A small image classifier, trained from scratch: activation relu.
Rows from block 5 of a small image classifier, named by matrix and row number. Rows with one number belong to one channel. Each number is 128 + 24 x the weight over its row's rms, rounded and kept within 0 to 255. All counts start at 0.
After each channel's rows are labels from the 100 images, of 14848, where the channel reaches its highest value: "responds to" is what is common among them. Only what is clearly more common there than usual is listed. The data: capsule endoscopy frames (Kvasir-Capsule). In brackets: how many of the 100.
# c3: 3x3 conv, stride 2 (model.blocks.5.c3.weight, 112x80x3x3, each kernel summed), inputs 0-79
# c1: pointwise conv, stride 2 (model.blocks.5.c1.weight, 112x80x1x1), inputs 0-79

c3.18 [131 109 195 113 109 132 125 139  99 119 120 141 178 135 122 151 107 154 152 143 156 136 114  58  92 131 111 160 117 148 150 126 141 128 125 108 141 103 125 139  78  77 145 113 127 150 101 136 117  92  95 123 109 146 144 102 146 136 130 100 141 111 176  76 134 110 142 144 127 111 133 119  76 133 123 139 113 108 142 107]
c1.18 [120  98 180 107 111 130  94 125  99 127 108 145 172 113 129 144  97 126 141 138 151 135  92  81 101 123  89 157 122 129 143 120 129 131 133  94 131  92 117 131  93  68 134  93 133 130 109 129  93  89  89 108  83 148 150  76 146 106 128 104 135  90 162 115 116 114 123 151 130 125 121 130  92 135 103 130  96 139 131 116]
responds to: finding: pylorus (30)

c3.71 [108 118 137  81 126 140 117  92 116 127 142 108 120  94 144  81 149 131 125 138 146 141 154  64 114 114 123 126 113 103 134 121 154 149 131 103 140 125 135 147 122  99 133  81 133 181  91 163 157 105 106 115 102 120 127 129 111 147  66 105  97 154 131 166 101 163 110 141 150 170 143 104  95 110 136 104 142 142 109 139]
c1.71 [121 125 137  92 136 129  92  98 113 123 142 124 123  83  78  79 141 121 123 131 123 139 143  79 116 118 133 130 125  71 100 125 149 147 126 107 110 129 139 129 126  88 135 103 148 163  86 158 135 119 124  91 111 134 125 105 118 105  82  58 114 135 136 146 111 137 111 132 137 140 136 128  95 120  61 113 131 142  85 129]
responds to: finding: angiectasia (50)

c3.106 [103  85 161 117 128 118 136 153 148 125 138  96 150 149 126 128 160 143 148 137 162 140 110  71 101 123 140 174 135 108 129 118 152 133 109  84 141 102 139 132  87 105 118 130 146 118  82 137 132 123 123 101 111 155  81  91 143 122 155  91 156  96 141 106 117 162 122 151 137  78 145 107  87 141  98 122  94 125 143 104]
c1.106 [ 99 121 136 118 136 100 110 119 141 124 123  99 122 131 126 119 141 117 139 128 135 130 114  71 123 116 126 167 126  95 119 122 135 132 111 103 125 105 156 122 105 121 126 128 140 114  85 119 118 132 104  74 114 144  95  58 134  65 140  66 148 111 130 118  98 142 112 146 117  98 139 104  93 137  53 114 106 129 108 109]
responds to: finding: ileocecal valve (35)

c3.47 [177 130 142 135 142 131  93  98 142 113 140 138 103 101 126 161 159 145 151 180 145 143  99 137 142 137 124 107 124 137  89 115  94 118 139 138 113 143  86  99 163 118 129  90 137 128 127 189 142 142 101 103 156 161 179 149 138 137 125 148 149 135 119 105 135 143 115  86  61 123 160 147 133 113 127 161 136 110 123 130]
c1.47 [162 145 132 129 127 114  85  75 135  97 108 120 115 105 100 147 153 126 153 166 148 140  98 138 129 139 103  88 119 132  78 117  92 124 154 144 136 146 115 116 141  89 136  62 133 140 125 162 144 148  91  86 142 151 168 128 141 110 117 123 144 145 100 101 130 130  88 109  88 129 168 151 122 102 104 150 141 122 115 120]
responds to: finding: foreign body (47)

c3.102 [128 148 162  99 173 177 124 125 148 175 148 146 129 117 146 139 136 108 203 152  97 142 144 140  98 151 164 133 132 131 128 130 123 163  99 146 134 114 110 110 126  90 141 147 148 162 126 142 113 108 120  83 132 120 150 138 188 154 154  95 163 136 109  99 148 119 115 152 129 122 103 117 141 134  96 140 157 156 140 138]
c1.102 [114 152 159 105 158 157 111 114 142 171 124 150 116 114 128 149 138  83 180 144 113 126 153 130 139 130 130 141 130 120  92 150 115 139 111 145 146 117 125 115 136 102 153 147 150 151 117 123  87  91 124  64 117 131 142 114 168 110 151  75 155 137 106  93 145 140 123 151 125 131  83 123 138 130  56 142 155 154 116 146]
responds to: finding: lymphangiectasia (28)

c3.44 [145 135 126 193 111 133  82  89 107  91 110 106 122 127 120 121 115 137 116 138  93 135 136 140 140 144 145 113 111 127 104 104 138 155  94 127 165 143 119 117 120 153 122  75 161 138 112 125 111 158  68 133 133 123 144 118 145 126 119  82  86 144 172 104 153 132  92 126  99 155 159 123  75 104 114 129 145 126 148  99]
c1.44 [128 130 128 200 129 147  86 117 116  90 137 116 128 148 134 126 109 143 111 143 112 142 125 146 151 125 170 114 115 147 140 107 136 158  99 119 162 142 130 113 111 145 116  91 152 147 108 120 105 152  75 150 128 124 145 124 142 151 115 115  96 148 175  99 125 144 100 122  93 159 161 108  87  88 140 125 153 128 161  66]
responds to: finding: lymphangiectasia (26)

c3.83 [156 102 127 113 107 119 127 125  84  84 106 122 127  93 128 126 173 120 116 125 118 141 113 141 113 110 104 155 134  90 126 107 119  83 131  69  89 116 146 106 156 132 109  97 122 114 100 116 115 129 113 138  82 145 189 187 142 165 103 126 128 154 127 103 146 116 115  77 143 148  96 118 130 106 130 122 137 152 109 134]
c1.83 [159 122 113 124 108 111 120 110  89  95  94 119 124  86 115 135 162 124 117 108 105 124 124 133 109 115  65 155 141  66 103 114 130  75  87  94 111 124 140  96 131 116 117 111 121 131 107 102 100 126 119 126  78 133 188 167 150 117 102 106 133 149 118 122 138 117 114  96 132 139 108 114 142  94 103 122 130 140  92 146]
responds to: finding: pylorus (37)

c3.48 [135 138 142 149  87 128  97 157 115 106 140 138 128 118 112 128  85 138 131 106 145 135 221 134 143 147 110  88 151 151  83 145 113 102 132 110 163 112 117 111 150 155 169 149 154 119 113 133  95  84 162 119 113 122 134 120 138 125 105 130  92 145 151 102 151 119 129 149 123 187 110 126 126 107 137 156 152 102 110 121]
c1.48 [114 131 142 147 124 127 115 157 130 115 139 133 139 128 109 132  97 128 132  98 146 138 197 132 139 126  96  97 142 146  73 146 115  86 119 109 150 123 106 107 151 163 135 165 159 125 136 141  77  76 157 123 141 134 147  89 150 121 118 109 115 128 151  99 161 133 147 156 105 171 106 142 126  86 127 175 165 119 106 113]
responds to: finding: blood fresh (32)

c3.67 [146 103  93 157 147 125 134 118 104 135 151  87 117 121 110 135 153 211  90 117  78 133 110 129 152 140 144 138 118 133 123 136  91 120 139 151 141 156 123 141 163  91 149 129 137 146 141 163 164 136 127 133 145 100 182 169 120 128 115 138 101 107 159 118 120  98  97 117 103 170 146 143 107 113 129 155  98 155 142 126]
c1.67 [146  93 114 147 145 119 118 109 120 134 142  56 103 123  90 131 146 179  77 116  87 134  94 128 150 138 141 128 145 108 122 116 114 124 151 159 151 150 139 129 176 111 135 123 115 139 137 134 152 136 117 126 142  91 192 159  81 111 100 137 100 108 177 136 115 115  92 115 116 157 148 116 112 125 121 142 104 154 133 120]
responds to: finding: foreign body (32); finding: pylorus (25)

c3.88 [139  99 119  85  95 115 130 148 117  81 116 107 103 127 132 121 162 143 132  84 114 102 135 119 119 144 101 161 161 116 140 137 113  62 110 102 145 162 175 114 143 106 145  83 100 135  83 117 141 133 150 111 132 121 116 141  91 156 112 138 116 161  89  93 117 118  87 132 150 152 124 138 129 158 137 101 119 111  96 107]
c1.88 [114 113 124  86 108 111 121 149 119  80 119 107 116 124 133 125 156 137 129  97 127 114 119 107 123 132  90 157 164  84 128 146 100  63  92 104 142 160 156 135 134 121 141  89 105 123  57  91 131 125 145 105 121 127 122 131 108 116 113 113 131 138  63 114 112 126  80 130 146 140 132 128 130 152 104  91 123 127  92 111]
responds to: finding: angiectasia (34)

c3.76 [122 162 106  99 158 129 160  98  93 113 139 118 153 114 128 161 111 163  91 138  71 128 104 108 133 152 163 126 109  80 135 124  67 146 100 124 133 144  78 123 122 110 143 128 116 115 127 177 143 140 162  93 129 140 145 146 153 121 121 127 152  82 127 129 115 152 126 103 150  99 112 115 115 178 111 133 151 157 132 122]
c1.76 [ 98 149 115  81 142 115 147  94  86 117 131 108 139 105 130 154 121 143  85 132 100 136  96  98 122 144 150 126 121  45 133 136  81 150  95 126 119 130 102 130 128 122 131 120  88 115 117 167 135 131 153  97 120 140 149 141 127 122  94 117 145  84 107 127 112 149 103  95 138 102 122 116  73 169  95 125 130 140 125 112]
responds to: finding: lymphangiectasia (48)

c3.22 [101 129  91 141 138 111 107 122 126  84  83 111 136 132 131 119  98 103 147 144 134 145 131 108 146 161 128 141  85 108 130 119 111  80 126 135 132 132 135 153 179 120  73 105 161  55 156 129  96 160 165 118 140 135 113 146 130 115 121 137 126  94 132 116  91 123 107 130 102 115 149 147 160  83 138  93 156 137 138 112]
c1.22 [104 123  79 133 120  81  95 105 134 102  71 124 123 125 119 123 102  83 138 123 125 145 127 102 147 152  82 131 100 112 103 137 118  75  92 127 126 140 129 133 159 104  97  72 149  71 141 133  85 145 147 109 129 135 111 119 125  68 121 113 122 124 140 116 102 129 125 130 119 122 151 144 144 100 103 101 152 131 111 113]
responds to: finding: lymphangiectasia (29)

c3.41 [146  83 145 160 116 121 111 114 110 138 131 128 116 134 136 143  91 145 111 124 124 125 138 133 136 116 118 108 116 118 114 111 106  96 103 131 181  70 123 172 155 106 137 104 166 153 105 128  88 108 107  86 135 115 137 106 148 117  82 137 105  83 163 111 139 118 109 147 132 160 145 115  59 141  99 165 153 148 132 117]
c1.41 [134  48 151 151 121 139 132 134 118 145 129 115 135 150 167 133 107 163 112 113 135 151 120 124 123 102 137 117 105 141 151 103 117 102  88 142 173  77 135 172 137 116 119 132 156 153 114 135 110 128 128 122 147  94 149 124 150 162  91 158 108  88 157 116 156 114 143 149 131 170 149  99  95 140 142 174 154 136 153 144]
responds to: finding: pylorus (38)

c3.75 [127 142  97 155 137 117  95 144 109 129  83 122 145 129 138 154  69 116 102 148  51 129 116 122 146  93 151 143 130 108 138  86  69 113  95 116 133 116 144 109 168 130 140 151 115 136  94 103 115  92 140 155 108 108 158 147 137 132 116 143 121 135  94 106 105  92 111 111 139 163 107  96 126 125 114 143  96 140 116 132]
c1.75 [118 140 123 133 137  94  67 117 115 129  70 109 144 129 102 150 103 104 100 147  87 138 115 104 148 101 134 136 133  99 128 110  62 113  94 109 132 113 131  98 154 132 143 140 109 130  80  86 104  92 130 137 113 102 146 135 125 107 124 126 124 137 111 122 100 122 119 116 125 125 108  66 110 135  90 146  95 156  83 126]
responds to: finding: angiectasia (28)

c3.69 [127 114 135 100 157 149 129 105 130 123 136  92 122 109 140  75 169 132 126 122 114 145 150 149  87 112 114  91  93  92  79 139 141 110 104 128 108 188 162 107 109  91 136 132 106 187 109 119 134 128 127 101 110 143 158 111 115 142 116 117 109 186 125 118 153 138 142 130 131 141  99 153 118 113 134 117 167 125 102 170]
c1.69 [118 103 125 101 139 134 108 106 134 132 112  80 120 112  91  95 164 127 114 120 112 133 149 132  98 124  84 100  92  85  77 133 135 117  93 116 116 176 151  91 116  82 131 133 111 165 105 100 105 148 132  95 126 133 152 101 104 108 119  77 114 176 129 129 131 133 144 128 127 141 103 150 124 106  97 114 148 138  99 160]
responds to: finding: angiectasia (48)

c3.97 [120 135 105 103 134 140 117 129 128 123 146 164 145 121  97 166 155 138 118  93 112 105 101  88  99 134 119 135 112  78 128 172 159  57  93 127 150 128  86 157 155 116 148  85 118 166 101 138  94 136 130  81 125 140 101 121 150 138 117  91 128 129 114 116 131 113 132 104 105 109 131 151 113 147 138 123 164 112 104  93]
c1.97 [123 131 117 113 137 129 113 124 135 127 125 146 127 118  82 142 133 138 127 111 114 110 109  86 117 131  94 126 117  92 117 160 143  56  93 127 129 125 109 145 147 100 148  80 128 148 102 128 100 135 114  56 127 125 107  95 128  65 116  71 131 130 112 134 107 127 132 106 103 110 131 141 102 143  81 115 147 131  83 113]
responds to: finding: angiectasia (37)

c3.82 [ 87 132 133 135  85 104 115 111  80 114 141 136 120 104 156 153 124 112 110 118 110  87 117  81 126 117 138 160 138  91 173 136 149  87  83 109 139 131 144 151 171 169 116 112 133 154 107 135  85 138 163 125  89 129 125 112  90 131 110 157  73 125 140 117 125 145 110 127  93 141 127 136  87 130  98 122 104 144 133 122]
c1.82 [ 87 108 136 147  89 110 157 143  73  97 144 128 106 128 160 152 154 149 103 122 136 104 133 126 139 119 143 161 130 120 171 138 133  74 110 121 157 140 147 160 172 142 110 143 129 166 129 146 102 150 163 130 106 147 109  82  80 149 125 160  96 162 156 106 151 134 151 132 117 158 131 154 104 128 126 126 140 168 144 131]
responds to: finding: reduced mucosal view (35)

c3.52 [161 165 129 118 148  95 125 150  94 119 107 123 140 144 136  83 157 130  96 131  92  92 102 111  69 141 124 119 125 145 138 140 133 126 144 143 117 140 141  89 103 122 115 115 106 145  89 134 124 109 131 151 134  79 119 112 133 125 154 117 120 137 154 124 138 117 130 124 120 150 145  74  80 125 107 143 128  53 120  65]
c1.52 [158 158 143 110 146 111 151 176 101 136 123 124 170 155 163  97 146 152 113 134 110 114 118 119  86 127 149 123 131 164 164 141 131 124 162 155 142 133 123  99  89 133 116 141 100 152 105 134 136  85 136 171 144 107 122 125 151 159 167 150 124 132 145 114 146 112 129 135 126 154 143  80 104 123 139 152 122  67 153  73]
responds to: finding: blood fresh (27); finding: ileocecal valve (25)

c3.105 [174 129 128 114 137 141 133  81  82 135  86 155 128  95 140 119 155 101  94 181 115 112 108 133  80 122 114 153 122 151 140 130  80 109 117 124 113 100 146 147 142 154 145 107  83 155 118 114 122  97  81 126 177 131 166 139 136 148 118 144 163 161 127 148 123  79 129 158 128 131 118 118 117 112 138 109 154 121 122 116]
c1.105 [180 136 133  94 135 153 145 106  99 137 128 153 137  98 164 127 157 124 111 184 108 120 103 127  83 131 120 143 110 163 155 125 108 119 136 122 144 100 139 149 122 162 145 127  74 156 128 119 135  92  96 135 180 121 149 142 149 174 107 178 161 160 150 149 132 109 129 140 129 116 111 139 122 107 160 130 172 150 137 124]
responds to: finding: foreign body (31)

c3.95 [133 107 135 130 118 120 145 136 135 153 124 131 136 112 157 105 142 123 144 116  87 111 132 109 116  80 135 145 132 130 157 152 104 146 133 115  84 138 125  91  58 114 142 132 144 120  85 110 162 141 118 120 132  61 117 125 132  99 143 143 132 133  98 154 126 102 131 151 121 134 136  53 122 140 116 130  51 107 150 132]
c1.95 [124 110 138 119 106  96 126 136 138 143  92 149 141 106 140 101 141  92 134 109 109 130 130 110 118  93 133 151 133 129 151 143 107 151 140 114  77 134 130  82  81 128 143 122 139 122  89  97 153 133 130 111 133  90 121 106 128  59 134 120 130 142 102 145 121  98 119 156 124 133 128  68 126 145  80 125  46 109 137 128]
responds to: finding: reduced mucosal view (29)

c3.8 [136 161 100  95 123  93 105 113 104  88 118  95 122 119 124 100 139 138 147 115 145 166 161  98  85 117 129 121 116 139 136 161 142 133 120 102 138 161 133 153 139 133 136 141 151 147  81 147 144 158 171  92  89 126 103 119  83 118 168 110  87 104 134 151 107 123  74 132 152 111 107 110 108 127 139  82 123 123 150 153]
c1.8 [131 144 104 110 135  70  99 105 117  99 118 116 101 119 103 104 135 121 136 107 130 143 153 104 109 111  95 118 121 137 103 146 139 126 106 108 147 148 142 129 137 119 139 131 143 134 104 151 118 145 146  51 112 129 113  95  89  54 155  98 106 123 127 141  92 122  82 131 146 126 108 114  96 121  71  85 115 124 131 132]
responds to: finding: ileocecal valve (28)

c3.86 [152 137 139 136 183 129  65 141 132 145 115 169 129 132  95 132 107 192 134 117 140  96 120 130 173 125 111 133 142 195 141 133 155 114 119 130 158  95  98  89 113 160 114 109 147 135 145 141 122 121 133 134 131 132 105 111  98 120 153 146 147 138 132 133 122 144 145 105 122 118 164 146 150  58 137 151  97 123 123 122]
c1.86 [143 143 123 128 180 131  77 130 124 127 105 149 128 109  81 136 123 175 140 117 128  95 115 115 169 117  87 124 150 176 125 125 149 104 119 107 146 115 123  86 129 153  99  93 131 146 151 115 122 128 100 105 136 121  91 107 103  90 145 135 142 141 113 149  91 136 114  87 129  98 163 132 130  68 127 131 101 145  97  94]
responds to: finding: foreign body (76)

c3.31 [167 110 137 128 127  81 123 127 127 101 109 172 167  99  96 152 169 108 145 148 113 139 134  98 120 141 106 162 112 148 109 133 150 103 115  99 157  87 100 153 125 106 137 113 159 142 124 120 105 123 109 116 103 142 108 151 146 133 157 110 102  82 169  73 140 116 137 166 157 134 147 120 129  93 131 110  95 156  91 123]
c1.31 [157 121 120 147 123 120 135 153 139 123 111 148 175 123 131 155 129 124 150 138  91 100 155  97 121 134 116 157  89 157 146 106 134 107 131 117 147  66  78 167 139  77 129 139 155 151 123 141 133 132 114 138 104  83 100 137 146 145 156 110 102  76 171 101 147 102 137 161 151 129 160 119 120  94 158 131 121 104 109 119]
responds to: finding: pylorus (29)

c3.92 [143 141 111 133  88  96 115 141 144 149 125 122 117 131 165  76 140 100 214 109 140 159 151 128 100 133 105 125 157 133 139 128 118 105 110 117 171 165  96 136  97 125 130 170 179 139 156 116 106 117  84 109 125 120 145 121 151 134 107 102 100 113 108 139 136  97 110 151  89 129 112 111 121 155  98 124 113 109 138 145]
c1.92 [129 131 111 141  86  83  94 130 140 138 132 127 129 137 135  90 113  81 177  99 124 151 151 112 101 116 102 132 135 126 126 135 139 126 116 116 176 150 105 131 116 115 133 143 170 131 127 104  99 111  86 102 115 118 138 100 148  96 121  79 106 111 109 117 126  68 104 158  78 137 107 126 114 147  66 119 105 109 119 137]
responds to: finding: ulcer (26)

c3.32 [157 115 112  68 187 129 130 110 138 123 132 141 126  79 129 170  92 143 156 125 150 128 100 136 139  83 128 114 121 130 139 118 105 116 176  89 114 118 117 119 166 117 129 121 119 107 136 126 165  94  94 115 150 142 166 145 146 129 142 144 161 121 104  89 102 144 118 141 104 108 143 119 110 125 119 163  70 101 156 117]
c1.32 [153 133 118  78 164  99 120  99 146 124 115 108 129  51 109 152  91 137 162 125 142 117 104 124 136  87 115 121 108 127 129 129 132  97 173  93 142 123 102 120 138 127 138 119 125 112 135 110 151  77  83  97 147 110 161 135 122  93 131 126 147 115 122  86  87 144 111 140  96 113 149 114 119 117  94 159 109 107 136  98]
responds to: finding: foreign body (74)

c3.55 [154 104 116  88 137 123 128 140 123 112 139 129 145  52 125 161 124 122 134 125 129  78 136 133 145 114 149 174 130  87 121 130  90  75 118  94 139 135 175 141 151 138  97  92 126  81  98  84  99 120 142 140 104 144 172 154 142 152 105 164 122 133 131 107 141 137 138 110 154 135 105 130 144 158 116 135 115 107 122 138]
c1.55 [140 120 118 103 125 102 108 104 129 111 141 129 134  33 121 134 128 104 125 119 123  82 130 127 135 123 131 149 128  63 108 129  89  72  98 103 129 132 163 133 140 130 125 102 133  90  94  70  85 126 131 114 109 138 148 129 142  92  95 120 130 135 128 124 125 124 135 121 126 136 106 117 132 147  73 127 131 112  89 128]
responds to: finding: angiectasia (31)

c3.87 [160 156  94 111 113 113 140 122 128 167 112 153 137 111 111 183  98 131 127 143 102 121 120 158 116 159 161 153  80 137  92 122 101  90 175 169 167 137 120 165 153 115 103 135 143 128 158 144 118 127 110 134 136 108 137 136 140 128 150 137  92 136 164 148 144  92 172 164 156 136 171 126 150 106 143 152 129 140 130 150]
c1.87 [143 153  90 106  80 107 133 117 131 160 110 125 124 108  84 162 124 107 130 101 100 127 130 145 123 143 109 131 110 131  37 126 124  96 170 154 136 151 121 145 139  79 100 116 148 130 137 123  99 140 111 116 119 136 131  81 122  90 143  96 104 127 139 134 121  97 157 145 122 121 159 126 137  72 111 146 125 118  94 141]
responds to: finding: foreign body (27)

c3.104 [132 131 122 150 169 145 135 125 148 145 116 143 123 152 147 128  87 150  85 137 114 122 165 125 146 128 134  82  76 185 120 145 113 110 157 166 138 133 115 133 132 157 134 142 137 134 162 121 125 134 134 139 137 107  96 120 145 123 146 128 159 137 158 134 155 107 183  86 189 117 148 121 141  82 146 153 167 147 103 160]
c1.104 [139 140 112 132 162 141 133 126 143 148 127 147 138 142 143 116  78 140  94 135  86 133 153 107 142 134 135  79 122 179 121 136 130 105 158 173 130 134 124 119 131 159 116 132 115 125  98  90 133 129 124 134 100  89  52 112 147 131 150 127 133 133 133  91 144 109 155  92 175 107 142 129 118  55 151 155 131 129 121 137]
responds to: finding: pylorus (53)

c3.13 [115  97 117 125 127 131 163 109  90 124  98 129  86 121 140 160 146 153  51 105 141 128 117 137 123 115 111 115  87 124 112 116  82 126 121  89 156 100 149 135 120 108 129  99  90 143 106 147 149 150 135 161 105 121 116 142  89 154 100 162 114 128 100 100 156 182 134 156 159 161 118 151 105 152 139 114 118 121 113 129]
c1.13 [ 75 118 125 129 131 107 159  73 104 136 106 126  68 130 107 142 130 124  53 100 131 114 121 104 129 121 106 123 106  94 101 130  99 136  83  84 145 104 136 141 127 116 120 114 102 128  95 117 105 141 116 149 111 111 119 128  89 100 100 119 121 121 120 105 135 170 139 148 146 139 102 130  95 153 109 119 122 133  68 130]
responds to: finding: ulcer (35); finding: blood fresh (26)

c3.57 [137 122  96 137 104 101 116 133 171 141  94 177 132 136 131 157 134 105 117 125 121 128  85 152  71 130  99 134  80 113 148 141 152 153 141  98 126  87 133 148 113  83 122 130 102 123 115 109 134 171 132 143 110 116 111 120 129 125 109 159 134  73 106 142 108 104 118 132 176  91 164 110 163 135 122 116  85 100 116 130]
c1.57 [128 123 111 125 107  85  97  88 151 132 117 154 113  68 108 145 132  67 125 122 117 118 115 135  95 121  88 142 105  99 122 116 145 138 128 108 137 101 138 119 116 101 128  97 121 108 107 107 125 148 123 103 127 117 112 100 127  53 108 126 130  91 107 139  90 117  97 123 151 108 157 125 150 134  72 104 103 124  83 124]
responds to: finding: ileocecal valve (35)

c3.6 [143 148 126  99 142 130 126 128 118  88 180 120 169  90 126 126 143 136 144 123 147 138 107 123 125 145 176 144 134 100 137 110 152 145 131  93 123 155 161 120 100 110 147 111  94 144 154 161 122 159 134  79 127 167 142 139 143 129  85 129 109  93 150 120 137 163 124 111  91 114 107 106 132 168 100 133  67 138 142  79]
c1.6 [131 148 117 105 126  93 105  97 127  86 137 115 141  64 109 127 139 103 136 119 132 127 123 107 121 132 153 149 137  91 126 120 146 130 125 112 129 136 146 135 123 113 142 105  95 134 136 134  95 136 123  68 116 147 141 117 125  81  68  89 106 108 149 120 122 147 109 110 105 124 112  98 126 159  64 103  64 131 111  92]
responds to: finding: lymphangiectasia (45)

c3.70 [143  98 117 131 155 143 100 118 152 119 113 120 128 123 191 131 121 145 124 120  73 106 171 111 102  87 132 148 124 159 132 109 107 124 133 127  88 145 107 108 130 111 139 153 133 159 104 105 161 127 109 126  81  55 153 125 148 121  93 116 121 113 148 126 117 100 126 146 150 164 159  81 134  97 132 118 146  87 134 126]
c1.70 [132 115 127 108 132 111  77  88 137 122  85 136 127  97 148 122 115 133 120 124 107 107 150 113 107 130  73 142 131 135 118 126 121 125 157 131 120 126 100  90 126 133 135 130 122 140 109  93 132 118  90 105  52  71 142 100 133  61  91  89 123 108 134 142 105 136 100 149 133 128 145 104 127 107  93 106 120 108  92 118]
responds to: finding: foreign body (49)

c3.107 [113  80  90 149 151 104 157 136 133 137  84 155  76 136 109 162 109 122 138 161 126 114 155 127 123 127  97 136 108 122 110 150 102 110 137 154 188 106 189 167 162 109 143 128 125 127 138  81 135 132 145 181 165 120  82  93 104 131 139 134 136 137 121 126 116 133 141 148 119 135 121 147 127 132 156 150 107 129 103 142]
c1.107 [122  83  87 136 144  96 144 138 137 137  74 146  77 126  96 150 121 107 130 154 120 117 143 100 135 118  78 123 105 123  89 149 106  88 119 143 156 116 171 152 153 116 138 125 129 131 123 102 109 126 143 156 153 136  71  50 116  89 147 102 140 148 128 111 113 130 129 144 131 139 113 137 120 125 127 145 122 136  85 129]
responds to: finding: blood fresh (25)